Weights of a small image captioner.
Model: 26.8M parameters, encoder arch convnext, encoder activation relu.
Data: trained on photos with spoken descriptions (Open Images, Localized Narratives), 203450 training examples, 12.5 epochs.
Rows from block 2 of the image encoder of a small image captioner, named by matrix and row number. Rows with one number belong to one neuron. Each number is 128 + 32 x the weight over its row's rms, rounded and kept within 0 to 255. All counts start at 0. Numbers have three digits each.
After each neuron's rows are labels from the 100 images, of 14848, where the neuron reaches its highest value: "responds to" is what is common among them; "colour at peak" is the nearest of a few named colours to the mean colour under the peak. Only what is clearly more common there than usual is listed. The data: photos with spoken descriptions (Open Images, Localized Narratives).
# fc1: MLP up (encoder.blocks.2.mlp.fc1.weight, 768x192), inputs 0-63
# fc2: MLP down (encoder.blocks.2.mlp.fc2.weight, 192x768, transposed), outputs 0-63

fc1.57:152186128128173082128128128128172211128128128156193149128128117128128111240128076087176161155128140128192155147162157136128128128103202128076128042121128165105134107128128067130066128128128102
fc2.57:128128118053187128155134128198128128089128153121064128024128128128155137128128128172128068128086128050092128128128128128119128093192150094128115128124128128045128099093018128128116128128128128
responds to: text has "woman"
colour at peak: pink

fc1.106:144112128128128175128128074086148179123125128066122128128128128122128128128128066128128085096124128178110128106128173128128128163077132128079058109128166128093100115121103120098218128112084128
fc2.106:128128121128128137128197053211107128183103133128128128128128128163129152128115148128139174128128176105128088132099163084117128192145128128052067184128144062128147151128094128128128101128128128
responds to: text has "grass"
colour at peak: grey

fc1.138:099074072120153157174128128100128115128083101144128139110128128128148255098128128101117106255137098128105130128128128128181161104128128094137128126128142128150128128117128113130128103128128128
fc2.138:115126128207128128128128116128128057128128128128158133153128164104128128125128181107128061128157128192128128128061051110128147095080155071128070128002070120128187128156216128159143128128128128
responds to: text has "dark"
colour at peak: black

fc1.315:128199072128076040164147112082159128128114128128128128117128128128128124128129144123128128128155086071227128098115091041077128128176128128129128128128069128149094091150119104128129142145128121
fc2.315:128128112055128115172128124128128128128079088170128111128181140128128128128145128128128151097128128077128034081128131158126128128170136123083128128128128083128128128145128092128023128076128128
responds to: text has "woman"
colour at peak: pink

fc1.559:128130128128125128064141106199128006140037128174128128128147084128128133128128082128128067126141128176110128144074122200161128128128071192158055065128128128166128128128128128141128128128074128
fc2.559:128128105110128128128205128130128092100128098128166128128128128151128128061128128128128128115116053128128128128128128197128128128128128128128095128128197128128128155128128183158051127154128128
responds to: text has "man"
colour at peak: black

fc1.706:128128104128128128093244128128128128128128128128167128128128128128000207128166128131075128097110128128060112088090128208145128128192128097128128176128128136128170128128128128124128128074128172
fc2.706:032134235087152166128146116128137128138147128100238151148128128137128128128128128079128128063094128152128152128136136128128130055128128128128080128171128128128128128101128128189111064128128148
responds to: text has "standing"
colour at peak: brown

fc1.621:128128093128119120128000135128149128161134101128128128128128128109121128128128128128156128122101181128128128144137128131134146128128142104110135122128130128128109128130128123128127139114128128
fc2.621:026156116123128152169128128216167137161128128070128135055212128161178142183153101128128136070187107115141128128128128128162128100128140085174163120128147126178128229137128128128143154128122128
responds to: text has "water"
colour at peak: cyan

fc1.600:134128142147160128128077055128112128128139128088128121128224196128128138162128187189128099087128128124114152151101128128133128164213125154162128128128128149128128128116160128095156128128128128
fc2.600:128186076128139113128128128128160108201077128128128128126097182101128128128128121169128128165128198128128172133128128128195128105171128128128128128033087098127128121133199128113164128054125161
responds to: text has "trees"; text has "sky"; text has "grass"; text has "plants"
colour at peak: grey

fc1.651:128128085167128128128128126128128128128165112128128128047128128128099123128128128153018128118106041128128130132126128128089148079128138227087128022128140128128128128128128072143094062128111128
fc2.651:128154245128128136164213128128128128044128161092084062124128117128173128087128090128158138160128128128128128128148128128128128128209168128108085128128209128128105128128107136128190128102144128
responds to: text has "woman"
colour at peak: pink

fc1.370:128128142099122138128150128128128098128128128128128128128128084146128102189128255128107145174128128128090138128128128128169167132128065128103148082171128128108100203176125182113128128128219099
fc2.370:128128128099128138159136128128128138128128128128130141128153200140118128128128156193128162167157083175087128128128128128136128019128145128127128128013128128128144128195128124127128111128128128
responds to: text has "holding"
colour at peak: black

fc1.341:206168128130111128153199062128128185165128128128128128104125154128106128084128128130128123128142074128173128187128119092128128128128225128128094128161183128128084198135179128128147128128128143
fc2.341:188163122128128128128040128128174128128084110128128147131128115103134096096073128128128128117127129128118128061128078128139128128128184128128130164128175128128120208130151128102128128128109161
responds to: text has "lights"
colour at peak: black

fc1.34:128139128128128130128128128104144128111128158128123128128128121157102131128119128128081119128159128128154131195138146171137108116153170203140128130128104136121134127223123128183135128138128128
fc2.34:162130134128140128128128176128128128128193218128128128102128199066126128107115125179107165172111060120128153146085190132128100161183128125146128103128191041127120128155128037187128128083142128
responds to: text has "standing"; text has "wall"; text has "holding"
colour at peak: pink

fc1.751:128128177128128104128135255128128047128128180162121137128128090128078140162102167128128140110155140131128128071128126180091128128128176128155148128137128213153128128128132128136128128128154128
fc2.751:157132128128128070186121128128084096128134179128185128128136128117116137128128118004128128128108141133155128157128128190173174128176170132128081116128128128188090134128216153128163147156147187
responds to: text has "wearing"
colour at peak: brown