From a checkpoint of a small image captioner: encoder moe top_k.
Rows from block 5 of the image encoder of a small image captioner, named by matrix and row number. Rows with one number within an expert belong to one neuron, the router's apart. Each number is 128 + 32 x the weight over its row's rms, rounded and kept within 0 to 255. All counts start at 0. Numbers have three digits each.
After each expert's rows are labels from the 100 images, of 14848, where the router gives the expert most weight on average: "responds to" is what is common among them; "patch colour" is the nearest of a few named colours to the mean colour under the peak. Only what is clearly more common there than usual is listed. The data: photos with spoken descriptions (Open Images, Localized Narratives).
# router: router (encoder.blocks.5.mlp.router.weight, 32x192, trained with AdamW), inputs 0-191
# up: expert up (encoder.blocks.5.mlp.up, 32x384x192), inputs 0-191
# down: expert down (encoder.blocks.5.mlp.down, 32x192x384, transposed), outputs 0-191

# expert 28
router.28:145148102155149148139121141174151135098137108102128137157154120104091034151233157085154158092125087104133154142202115117170109187089131167132100160136181085168170151099135134128107091135133167140106079136100100143084127129152186085151091127100091189158158148132154150166158091086120098187136140081168142131076104115129106153137131126171114085099156052171130117150080139158100138170105102133113116122161133104093058171147121143162095119116176112077164085097126137185133084109105060064111156104122127136106065091151148143091114147154125113110144183128156101129081199111116088116
up.3:050149195128123128128128128222135088128173128128128128128128128128154112128128146128128094128128128118128128128128117128128128128128095128166128139126139039128128128085128128178128121141128198141128082128202206128152199128133108128128168128160138132128255128081177144213128116128103050099116128158128128128128080128117027062105128072128128128102098101099056099128158156128128128128073128108115128128128130128111128205112128128128128128061129090128154128128140128073128128128146128128128128148128128056128078066128128128234128128128173128128128128079060128076105128111128139128
down.3:128083125182128128128128076128128030152096128128115128128128128128128137118128165128128128104138092128064128157128128098034106147084156132158194142128091128128128110128128177128125065166128100128188128128128128066104128128118128157014083128128165132128128128128079117128128128128082128122128128126128222221128128139168128133128128128104114128039128144183128156128093128172132128090107128188128175161175184128093052085176128139112086145120045100128085128113090128197083103161159150128117128081128128158173115128118128128128128128130222111125128128141140128128153048193127128128
up.4:090112137089128112128128099128163128128113103087128186128128159128136157128091117128116128176118121073131128064128176128177083128128118096128079069167140209128135104128128244152128128124128136128130097115128128128132128162097041128128128128197141128128128128128125102128128149128128064140128115128128084128116141057128175128128128128128168128128128039187197107128133128062128128114160107053099128128159077080127081120128118229128117128106106147180109083085128161097128134128135128128128128132128110084128087126128096128128131118140222179113117116071128179184112128003100165162
down.4:082100128121223139217121112128128084128109128128132128128091128071143128114124089128128128122128114128128128128128128105164128128128124128121107128128180128128128128019096128128128225103128128128182128128128047128128088131200155149128038147128128062128128128128082064182128105215128188153128150128129111107059087108128128175097170128128152128109109161170146128129128128128128128128128146128118119128169128133128180128128055128128178128128117146100073165174142128128113128151226228128165128128128207128143128086064128176124128140185128128097065128141128065128128101128128128128
responds to: text has "man"; text has "wearing"; text has "woman"; text has "smiling"
patch colour: pink

# expert 29
router.29:099076163120083165129131122122140140149139203151099153123159126175136103111122046157070090193122098111134189159098185105157084113160093150147094156124088147092121176120145098158177151144145162138152153073171143115185142113143132134116102138142119126132068168064126091096170131155129197104130128204118126115149111142119213161134082129117157173156112155095145147145141153111092173092093114125108081030146099133136155176180132159110101192109147125110132109126108128111136122101089146101130079123147158126120065114117123179059094081102090123125094126164100101152148180103140060111
up.4:104128128071128045128109086100128045139128172128128113226128128073128128128128137128128202128108128089016149103017131144128128171128128144148128128074085128188082093105039128128084128183193157131134128120128128207128128128128116128104123118128128050128064140116128128128190128128128111128128128176128143128128128152128128128128063134128128128142128128128038122128128104128128176128128158172189128081173146128177128147128128128164128128128089128128128063145110128128100134090128128128128128128128128167128128134128128048156128128088128130128192023114128128128112126128201128128
down.4:128008128128142128128128107128155110056128128060128064171136128148061128128128057078128128154072128128109134159128128078128128100128128172128146061128156037121128128128128128128128086128128111128090144142111128173082128099128128128151168128128047128128128169164191128185128175128128128128128128128128128128117128160128084125085128039128106132128128128128128124184128188128128128128128128112128175128196151128176128128128128005078128128149129128071128128040157128202128128128202128128128128122094115119216128089128184170128193128128128050128128128128128146103128128128128128128
up.5:128126101071132128153170103128128128128126072128128083128151172109128125128072128128128128128121180128128128170128098097128128098148128039044128128128118128155103220153184128080128207128128158152128128182168128128128128128128156128128121128120110129128128128071128085106128128184128087099128139128127169137128128126128142134168128136128142128244113114172214114139128128128181128195154128128102243180153128156128245128099097128130096100105128128094184143198128117128088128128128128128128185214060042140128128128149102118128109127128146153173141142128119128128128194147128136128
down.5:154050164128128128128102007179128085128128128181197128128166143177080128128135103066128159128114105182233163128128128128128128152128128171181053103153128128128103182132128128108128128135070097142128128171133128118128128135128128128128128099128070128128115128123244128142095128128128141128096078134087128095127163128128137098197125109128067128128162090128068188184057074128177128096128198128176128165128128128128128128128128128128128079128128170161128111151128161175103145128087128114126178090113196177135101128128082116133128128158128114189072128189128176128128128128102128128
responds to: text has "black"
patch colour: black

# expert 9
router.9:126178199112106132140105086089140126100102165126111147116115132177055105144117178081118132180097088085085185120161095126170075178054126157154086169149084155147104128109125103160154175145147140099109131068094098183136133188185100112158142131135132136091129108146140170133114178109044137098182161166121113104136134208139139180115168090120145097152102165116111095104111111154129155154124174209177127152101133117164151145190116126144116136111111165154149105161074104143131137151105172173088139086125098109136123115180204114161163173155156149127174077131090161110103096152104125120
up.3:128129057128235128074112150128128128179128128128128101109111128072128128128128059128066128102154128128116018154128116128155089128128156203158128128128094064180128128105162128124128177173148121128191080117125128128128088128043130128128116128128128116121128128128128146254128137128210053128146128128035128141128227128128110124152128128128165128160122168191128156087128128128158128128058047128159128128128128128104128174128089128141128128128102128085237128128126119128138128128128139128122128128103186128128072128099128135082128128128128128128128097076125128128128128128088128133
down.3:077128128214060128134128128128128128157128098128133163128092099075202074128128142128106128146128128127154029128128128128202128149128128199031128177196128154135128125128080136128120128103232128128172080128154128118128149133128053128127128128052128128128128128086128128128093128128166110125128202128162128128128105128167128128101116128103128128000128149128113011128128128128128173128128128128128167128128128168128142199128128207128128128128119128128128124072128140106128079133128143128118153128147096128107174128128154128128123069181133117178092148128128128128103128099128201128
up.4:081099128128137128104128119128128055128128128128043128163128155122128240128057027101128167128082134060180119164128128128128128151128104128126112063128127163128128135116128128104093145129128128128120128074128144128128129080129153128128128128128128199078128128124216128128169162128128100017179066128128081058128105128128112064189128103113145128116128128105128182129128128128128158116133128128128128128095130128078093128128128128071094128104127128128128092128128062086128128113128087128153128194128128128101023090112128210197128128095058128128128128161128128116090128120061128108
down.4:151107120128102128172183127060128127102128128128173144128128128128189210128112128112128130171128057128128146168128073128128128128179128128128149120128128128137128128128128148128128127128128128128128106128128086128107065128128128078128117128128128070106056111128107112155074128215128000128128150141128128128034174107118128109077128128108128128128128128128094128128128150107120128097128078128151128191107127072114128128130128056000176108128081116063066147163128102168092123128128099128128128070128142128109128128056128128103177191128128128128174135128116128207128128128140161039
responds to: text has "grass"; text has "ground"; text has "plants"
patch colour: grey

# expert 11
router.11:150093093086161157120118177063149139222143182119092132122107129103119176120141065140095137090121149115125166143114179111172165099160153105113159170055135093131104107105153108151116118147119150160149145162109127099172115176106094165172070132146139140162119132145128108136183109162113130131083097141087147141153150164083144165094176174113159119152187160113112171111112101175043123127154120150124176118157075148131072172082027092117145140116098152129122176068144108148130105190098155134117179106149170084142157165079094180177129114093085135128088159086142120113096119129113081161
up.4:128128128128128127128128172128128159128128116128141180101218128128099108160128130128128163128128036128075128186143128129128128128110195128128068128128128128090128144128128161128107051195168138116128128094132128128128128089128128205128111128128174123128118128128255152157172131128071106128128137128128128098128128128146138053128112138128076188127192164098128128211095069142128128138156128128128064128068128091128128128197155074128128128128128128167018168100082128128128128128128128225128128128121128100153094117128075128203141128128128128128036128128154128128126128128128092203
down.4:089090128128128128128113128118103047128087128128163128128128049100128148133128128215165139149128128128128128128128128186128105162128128128128136128116072125226128128128102128101155128128041229170108128128128131128128135123104120128128128146128097128103123128183128147171128128110094137099120192128070114192128128173128078195127118128128128108128128172128128170128128128145090143128128143129128128128128186128160128128128124128128055129083113128128113073129135104132128037065072128128087128128094128148140128107153041128128164128105128055128130128199128039191164000128128066128
up.5:138128105128128128166128083128128100090145128128139128114128196128128116019128128128162128151128128128153128110063128128128128128233158154128128136156213128091128135044128128021145138128128128128128128128128255000128128057128128128128128152096158128116117128128141128128128147125093128167128128151077128128128128124147128128128152200128128128150128175104128128128073128125128128128112128128115115008128146089128128128128128128128149128159128128128084128128075079203093065088128128128128128134128128145184128128141128106128128128106102147055128143128128142128128109160128176128
down.5:128128141128128128128128093128109167128128112128135128128106128128122128128181054122128128128157168128113157135128123128103128128128128168128128128128080128128149128144128103203128128128059146128128128128128037095086102128158128121128128064124135209128128128128137092128128065169107161134128128105062094128128128128086128123128168128156223128128128078128128128111128071128128088128128128128128195128128128128151128128118117155128128126128128128164128153128128128095128128128044128132193128128128092145128165128128128128000031128128128011048052138128128189032128053187128128102
responds to: text has "people"; text has "sitting"; text has "wall"; text has "lights"
patch colour: pink

# expert 30
router.30:162139095138186170094102072179128130101097109174166112169098220146104151142078206110123154141104103137118133106105101108146046087103157094117154166176132118187142072110118144142150124094103127097157153151097096074137153131164077139170142134146120159122159111109125117110050159177161178128149101096114076108147194120120107174124110111169124145074102122083124144154142072152123147133088133124134116092135104113106137157152166145105119113100139128131058136122144099094052198122144218170174154140130123114145110104120149104144172154117165200091085099136075133120090097082100121164
up.4:130128128182128128128049122128119208128215133135091128112123146024128128128186128128169112128108128128128128128128128128128125128128170128128163128090128128074128128128160126128128128085108128128188138113128128108255128127113153128128128128128128105089128135105206128128128134082128162128121067128179128128128128139128128128128052128131128128128111128227120128128128128128089128128073191128151128138207128072128126128128127177128144159128128128045132128128201172182111128128128196114128128171128128128072128163102218192217128128128145128103171128128155239134109128122144128128
down.4:119128128103128128072128092128204128128138128108128153104147186128128163129191128147128128128096128128128097128157128146162148216138229123108080187128153128128128069115128128128047167128102109128128128128128128128000079193128128128128128101182128128128128183128128128128128128128128128128129137083128128128128128128128095140128115128128149160128128128178165125128107128128185074128080128134128198128123076128128128117103128131094128128128128128128128128128128128145178075128189128128162079101128078162128128128142128128128128093037255128128128228128128160169128197128173155128
up.5:128125128063183085128090128128210128128128100091145128229128128088128128108132128139121128157088176163128128093176128119128128113082120128128128128128184134081185128128128128106128142158139128094053128128112108128128128179186141125128172128128128119141128128000117102102167055128128128173149128157125170128198164154066161131121128106128128115128169128128108128170128172105128128112097157128200128128128156179127128128128168157147092128128083192128128080128128146008145113210042128128128115128128128128130196128128128201128113128128196138128088128105128128128128128159128190128
down.5:128128128179159128128128117145056128124091128116128128106128156128131128070128091128128172084115128128118163128128183087189144163198128151155153062128059128128128112067095128128173128074135128120168086150173082128128154128128191128139170071128128188124117128083128217128132128178128121128128128125128135183128088128128165128128169071128162167058128118086128128128128119128145128128128128128128097124083231113127115116128194053115154091128076106125128128209127128124128203208128090102059128128089128128141098122117113138124128128173089152128133128184128212107116128067128199168
responds to: text has "trees"; text has "sky"; text has "grass"; text has "plants"
patch colour: grey

# expert 31
router.31:118126135059137118169083120148187180087101139142146163093135146091138088123131101070153127125114163091141095087178165168092084070175129147132109136173110136105128128088143145125180149055174077151129127113126111143112122197146207181088128142141089107134142099073154132129151110124122095112153131127076185120082092118165126192219158116163127074086099083127122103171103175098149106145119085158128179131155104093089126084173136186138122083181129117112144110124142156119152131085111124063123185113133132117143166128140164097121181189122130106117091081128177180168170110164133124112
up.3:128185155178128136128128128117128128128128128128128128112128108167128107095145172161128128149137108128128128044128128055187152064128128152128196128128207085128097108128128128075128128128128083135120113128117109106128128193128128128165171082128072129128128128111123128220128088157128128128128180161059128128091139128128139128128044120128128128150104128128144128010128128192128128070172128202119128128068128128113122128096128128205128227128128131128093210128128128128128143128128173128209128128063071128140151128128128196182128130128222128128066128128128083109164128127149130128
down.3:041179070131089128138139128128128132128128128134094128142128128057116128128084117000128128088126138128128086128128164128120128128183125128141188138128058073128155128175140168128064129128199191128052128109119180144044128128128183182100128128128103128128128096057128128128091128128128128172160128128093160128153193128168128126128128132155128171128062128150160121202128128153128101076128128128128128127141128128128111128128131176128185155128128183142128123128128126128168128110128088128101128128128173130128201128128114128128090128095255138128128128077133128128128081104069128117
up.4:128128202128128128128087128128185128090169103128132128128128128210128128153128130128128128181140140128128119107128081104128128122040128128128128128145128208128151049128128082133086096128128170145128128128176128128128128128101128128128128097217133180169088111128128052128128128093116128190087135128085128172090128117145128128128128128128128155128128186081126140128128128075143149128080115128011154128154171093122128115128179189197205124179128143058136128129110128128128025131145106128128149118083121128128243128100128128118128004128128128150129163084128128140128128114124109128
down.4:094128128128128128128187128128128080158074136164128128115087223150128128125128128090128105090064139128184138128129227145128128128066128128135128112129128255163065125132128128128128128208062136128168102128128128128128128097159119128104128128128128181090128128149128153128128128128128128148164128182177128094043128153128128128128149128128193128128069128128128128180128128128128128096128128128022128129139082060098128128128119128255128080128128128128128138128128097155223138177165128128128199128128159138135128182131128128117128127112178093105128148130083128128073128128142102074
responds to: text has "flowers"; text has "color"; text has "pink"
patch colour: pink

# expert 16
router.16:120145129097113137082103101126089077117124106141123124080112174145210163154095222166149146138131118084122113163167110119147152114168165171132122183103175148132099109100097130091122104109052160125144167146078168155164158120148138085121074136137117143176102107188135103182134161113110151182127141136137162120114164145152062133124119183111146046169113102145171131158088078118149123195157083103134167106131146078110147156140067119127103124141120054188103146173176112094096163155151141113135102156124176113134138195090114039152101102156104177091106165118100081125102120135118126163
up.2:128028081161128179128128128105128128145128128120127137128128128131207117128128128128186232128128137128087181138128131117118128128060128128128128214128083211089145128128128128148106128128128084128128128202102128136182128166063163128128143128143128128115128125085166115128164135128132096128137128167128128055114128128128140128099128128089128097179128131120077128158128128048128128163128128163132094131076128213057160081111128143128149008128128082104128117107128099232074128139128128037071128128158128134151128168128128171122128128128128080164098149112128149070128128128140174128
down.2:128128128128128128128059163128132097129178128128122128091100040109128128128128128128143122089128209098128149150149128162147128159168135128076085128168191128091162151128128039128113128168105128128113171159175128200183103128164139093128106106128128149128128133136128106128128101075128128128128098111017128175128093062128128136128124202128128061205135136128128128128128128116128128185128128055128128130058128093128073128056128128128128175128128206096128153128128128128128188128120140130137128128128128078128182196113154208058128128128128162164175136128128044119128215128128128128
up.3:065215128101075128094182128128134128128128128194128128128095128128128128149178147128128123037084126128128158120132128128128128132105091061094084187128128128117128113128094128128052128128062128128157093109255128128128155128128128162128128128175173155128128128174139054128128128128128115090221128027128128128168128128128132128128128128128128103090078054083128128128128118128118128057128099128128074138116128128168128156128224163128128128103128128128128121074128119110086153128194128084128128128041128105128126128128128128128128128128128128128131128071100051180063128128128128128
down.3:137102214114128128205128128169125101128128128128128128104128128193077203128128128128128117167128128128128128100090128128128128128185119120127128169128128106077128128128128177083128128128210128128128073124213108128128116128119128165128128128128194128128101128128128173169128125128120091128088128128168128128102155128128128128128128128187137193128092128080081091133192128128128128128128113128118037255144128055149128128128121128128128175128184160142128054214128128128127128128128128237095172128128128156128079032154128128128128093128136128055193083143128070114128145128105125128
responds to: text has "sky"; text has "trees"; text has "clouds"; text has "water"
patch colour: pink

# expert 18
router.18:080120157132118130124096108121124105118069146159165132169160159155102193149125152131130105193154109110075172104103085131112142156114136123124110048149113136089119174125148094131104155109155128095126132119158143169125139062113083109136166079111171082070155124095106148159071154086075115080151163098167083092132144111188124134133183117097111149111137154063101044145101137186147160191093161097152102143097142138141204093189175080164081131090093101154102077086099101094128165132184133150121079164079130177143137108141160084144131079134100146108142119194115096120097097128148146142
up.3:128091102128128120205128128128128128128128128128016128134128106137128128214128128128129128128128148128128128128128128128128190061128128128128128172128132172031128128098128128164114128110115095128114140128128128087128128128128151124074128145037202160128128128142128129206113128104067128128174106128126202128058154138128128128128126128128108104054128128100118127209128122222159128128128128128128128077128128128128128128092128128074046117128179109130150191128110134097128128128169128220149110208128105128128078176139128129151109128231083185128095163173079128137128122063102128133
down.3:107090205128113128084000117182060089081128128128126216116129128097199128128107128128099110128129128128128137128128124106128056127197128153128176198128132137139123096128128128124128181149147128157128128098128128176128128128100155115128128128128128128094075128128128203069128239128128075095128105128128140122128113128128128128138128128128096146101128205120133134091128167128128128092128149078128128128128064128128137128090137174053131188128097086138160110128128207090128050127093148128128128128128128128128131071128128139153128128136131167128077128128112170128224108110128153072
up.4:128128054135128169128128105192128128111175063128106148128128128113092128128128128128157106128128188088128128128195128197128128128128173128128083154128113128128128148112128077075128128179118157128102185149144088128128129127128128190128089128116128060097128128121133092077128128128128128128128067128134181128128241060232128128171128108128150128079129157128128139082128128128128024093116128128126124069114113183143104138128128145128107171128165128125130091199128128128128128141128128128177128200128128062173128128128148235106113136128128189046128128128170128035128128113128128078
down.4:128118128133128149128088073128128070128128128126128128155135083128195128128149147119128128144128128165128112128128152128128206142105128165128128217128116128128113128128128128225197170238113110126120125177113175034196034128128128102175152128128058109128128115083094128144154212128128111128130105110128128106128133108128128210128190071107124128213052128128128142128166179128179128128128128128128128128100049150128128128116114128108072055151181128128121105128128106138081128140128203126131128071165128150061128128128092128128128128128094128128128123128192145134128128121095088128
responds to: text has "trees"; text has "road"; text has "buildings"; text has "poles"
patch colour: grey

# expert 4
router.4:145215120179112134140121146123141172153131135120182049149146116116087123102126133057092149108054114184116136099146132121156082120086163074134176132116166088112200094156135083134153140150096139124144096123118108109147122138109081097112080108133154125069107148183111132084136112087152127111113068092036161127118146132126120137173117121130116090181105152168172139076160168114077106126121114191140132124160114139187144133105086113109110085173211132072115146161116156149070061101101103063076165085115128111085167115117109101126132151165185114115131117082150127169145106118115129076
up.2:216153055128128128146092113128152128128172128128128128127128102128128128179078128128141128148141128128128128128128185081142128128128128128128128091128148132255128128159128112128113100128120128117128128128166159128217128128128128128190139128205128142128128251128055118104128128128132122121128115167217128128245128128128128162128220100109128115116141100128128101206049156101108141130128128128221163128203128083128128169059084154128128128189128128106128127117128128119128128128128128128128165089111128128128139091128128145128160128173086188128128128128079174128128127109128128128
down.2:128075126128128128128121128094128110120128128128176128128128128141128158041128128163128128128128128152094170128087220208133128055128112137128128128128046128126073128128128164128126118116128143128128128091157165153128054128117155142128161158128103128128128167128128113128125162128128128128174128128128128097128115082207128128128175128128194191128128128128140128128074106115173128128128084107128028128128173207151128128128090099184128101157128128111128128128190128131128128147143049128128137129128128129128144255128123128128093128128123062128120128128136070128128128128128128054
up.3:095140128117128128184085128108128128128128144076036128128128128151144128152164128095076074204128022111163152128128155180141093128128143128128105105128172128128128150128128116128127128088082106101128075128149128145204084087100128128128128157109095159128128159122183126112128107128128128026137192106128027092128128128128128128128128128128128128129128128194108172128134098128163111070128182128128182128052164128128128092106128094139128128146134150085182205137128137073138128128128128128128121147105109203165128126163117161128074181096192198029177105125156128084104140128131173106
down.3:128128128128128091128202128128128110128128128128128141128128128128110110128115128152128128089155128094128128128068125128088128088128128138043125128078128066117128203128131128128154125128173150152128128128128184136128109184128166163178229128128243130128128128096128114115040023128128128176128128128128103176128078144154118083031073179128100178128128128128128128054128103118128128136128128128114128080128128128128128109186128128128105208128128132128172182121165128128098128180155128190128128130128063128096073128167128128105039128128148128128128128128128125128128114128187127244
responds to: text has "people"; text has "standing"; text has "sitting"; text has "holding"
patch colour: brown

# expert 19
router.19:118125099118095136128106136133153150218118133107098098109080117146186151091121117136074142104136136129130150187115182140108119102181143088116113159181133164116124088142124137145157073168153146110092144124105092165162155158120106131116113113172205102126146101159067144119125140086145147138078095163169125164109141061126147101114151220099158067121189135148142103140113122093143102139153068147152155129161158165131127103123077158150111086153106134146161122087174160080102104092045180100110165072094188132132093163109050140092082102153150129096140219094131121140112179165098131173
up.4:128220128130128128128128156067165030055087089123128114132038033198128128178164128128145128128128128128128078167128128128128128128128128122244128143167128128128056128128128128128183128128128128128100112128128128165189118128110128128128149165128114048128128128104128120128143128149128128128128022128166107205128033110134157128128050090090128128128128204128128120128184128128128157077128128088128128056140128128085128128128141128128128140082128128115117128128128155133128128095091128097128184128128128190168128124128128128128115128102128076017128126128128128128128147165128166128
down.4:128231128114049104176128071115128128168128128063128128128128128125105145128124106128128128128062128080128155128100128128141128161138110153189109121117122128133134128128077128138128128086128147113189128107150128178128128128160138128128156193198093086128128161128101084115229149128162128165128165128096064128128158089128126128106128096117128064134094147168128133118141128054030158164145140128128158128085183128152152128094116134128128128167128128128163128028128153128128147128068128128032161128217128191145145142128128137128137116122128083128089128068190140179128128038142168130
up.5:121128128111136197135146128128128128128095097128128000128128128128140128128128051128128151165102128128128128128120128086128144128123128128191079061166051128128128128117173128128128128044173140128128128114128128093162156174173128190101080075128147128128128128128199080120128128143108128128133060128128128051128128152139128128128128128159128128128190128058128047115128134128128128154084128052128172128128178128128128076032151128099128128128095127212128128128078168128128128202088128111115128202146059128099128132128128118128128128128137048128128128171096116074101128172059128106
down.5:154129130152114138147045171128128040128128213128128189128117128128152128128128128128181128128128076131164128128135042128150184128128128128163033182128141112188060128128100128136082199211107128066087128202128144128099128128128149087128128128128195113128112146112194186137128144128128128128179121160128128145128128133128126128128134128037128128115063060128119159128029171130141227128128121128128128128087141134128095131128142128128128128128171128128181128128098135100106071128179128146137128128156177185128128128118175078128108115140163119122115128147130128128128128138037128164
responds to: text has "lights"; text has "playing"; text has "guitar"; text has "musical"
patch colour: black

# expert 24
router.24:111121137131136111079116123099077105147164147183154146104117079133149140099141057153179141158145170129114121153143159099120136162128080175150166138092162141141137096117144134160092151118090138121167175114081151106112171100112136136113117146142135158126115128114119154126091173145103141135092152137157152112115098186112127148137073134087062150186145134154165132107204097068121155201144079132079173149095138192122119109135089126094059155110192126164120093130087084106087122164183134108050077169072165191198166141102102098120146065108046173139114129152107104157083142108164130172
up.3:178145145116154128101128202093128128128128095126128137114070128128136088128128128157128195051132128128102174111063032130128098128175128128128128128045128177108128105185089192075128061108128128023128191128128128128105116162128128128128099128193233176144123132128098122128145096184108181183128145067128119128138141128172127128135128132128128128128184137108099162128128165071166125128128129080128100123072163149113128128134128128103148186164128086128128140128185128128136128128128171128154164128142128176065071128099084128128128122128128109056203128128149128129128128108038151120
down.3:014128094128209128072096126144128103122128192127128043128128144106133128128128162128128149142128152156128128148127128128128133204151095128116140079170133095128068128128169237140156128118198128128128128128081118128128115160128116144128149161206205077128105128128128128089172038128103098128128110117128128178122027128128128106135176223128106128128128108128136098128128147172128128128166091084128128148131161128115133128180029206052128128111128137128128126128065128128139128128128149128093128097128117151128128128128179128097128128073128128128128128143128088128128095166128211128
up.4:111128128222128128073128128156128121128109130146128128128128031128128128188098061201132128175128128128128128128128128142128094038116128128144128128236128128130197144067128085128128119188157128128111128128105169202128128090134128128128207151103112128158161110128128189128128128053128111094203128128139126128128128128172177128128128072128174183128139128128128128128047128054100100128143128140109128128128129105128128128128128128128128136203195128128128158183128128096086037176128097128156045128118128128128128135113128090128177086160128077128071094128128132128174128128133137195
down.4:128140128128128130128128186043128128197128174161128128128086155128128077128128128128128145128128128128096087130105150155128128116128089100131128111128128128113128130151094128192115161128128128091064128107111128128103128175126070128166115128128128128000151128128128148128080138128128128128128128163128128128128200096158128128128128228128108146040128102153128100128128128153145208160128130128028145135161128128147128128116128128114128128088186128000128174128174128104062160128128128087216128128204104155128138138134159128082084122128075128128128085119139128180075128099128115107
responds to: text has "sky"; text has "color"
patch colour: white

# expert 21
router.21:146121102084136141081138135126068113111154150136115119167132139130143200148118171165116089127139108150120128119135065123134145148091125085131103131146139086187121096112147110178077181093111170115151201122077173124158133125148109133136170142129156105126149117138107115133060190152126166116148169090098172202128172087167152131156091051126149171162094137155101102105131118192139110112112169103121160074106145116093168175125190112099097172108160064136073132088107140125070126163193158180102120135126073125120121098129149153136128100149111212172108078145049131178099119140162188158
up.4:128128128128128128128128171128157128128128002116148154128123158114128128128128128128154128192101172086128128128128128128128109255115151159151128147128157128133087086128045141098134128128128128128130128177128128198128070128128091128128128119139128128128128102095128128183087090128078128000056082058144128128128086156130117134128169112128128128128128128128128128055128128128128000128128148128084183112128128065160109128043100175159128194128128128105122104105122092144130215128143128128128128128128122128128128128128137128160116106083120128128140228128133128148137128128128141129
down.4:128117128128128163209128128128128128128128128195096132128236140128128128128128128082142127128063193074191129187135101128128146138128102128128128128128128128128128124167063075128147128059128106172128137128128128128128080128128128127145128128128128128128128128175083128128128109110128128123128128171128128109000159108075128110128124131114169126128128162126116173128110128095128049128128128128057128063128202125105121128128130118119153143128128183181133128128174128107140128128108065128128092128162126128206169149057128128134128058128128128045058154085151086144128183128128128128
up.5:148128176203106135128128128128128128128128115128098128128103128128067128211128211110128128128128131128128098203128058134128128149096128015127160061128128128128128128128128128128128128163139128128111133112128159128139030147128128128128150128128128100128128102149055146099138128128128054128175044128121117128128057128128128081128128128128128128070128128128128091047071067104128131128094128061128128128117081128116104128208128166139128112083128046152179205128128112140128128151128128159128128149128128128030144177085155038128128098128107130109190084128116128179128127128066128128
down.5:128084128140128028134102128115126071252133128051128148128128128128128128128128121128128129128138151112126136128128128128237128128128128148128185128112128128148128128128128128126128128128128061128128128179117128128128126086128098128128154128166128012132118133128128193128139128128128128128128128128164189074128214115156128128128159096128106128066128118080108128128030128134128046155128128128056128076128128128128128128128128216128128128128077128128128089159128128128056128128149128128255128128182128128128102128128128128128128128128138128093159044128168110100209184128128141117
responds to: text has "water"
patch colour: grey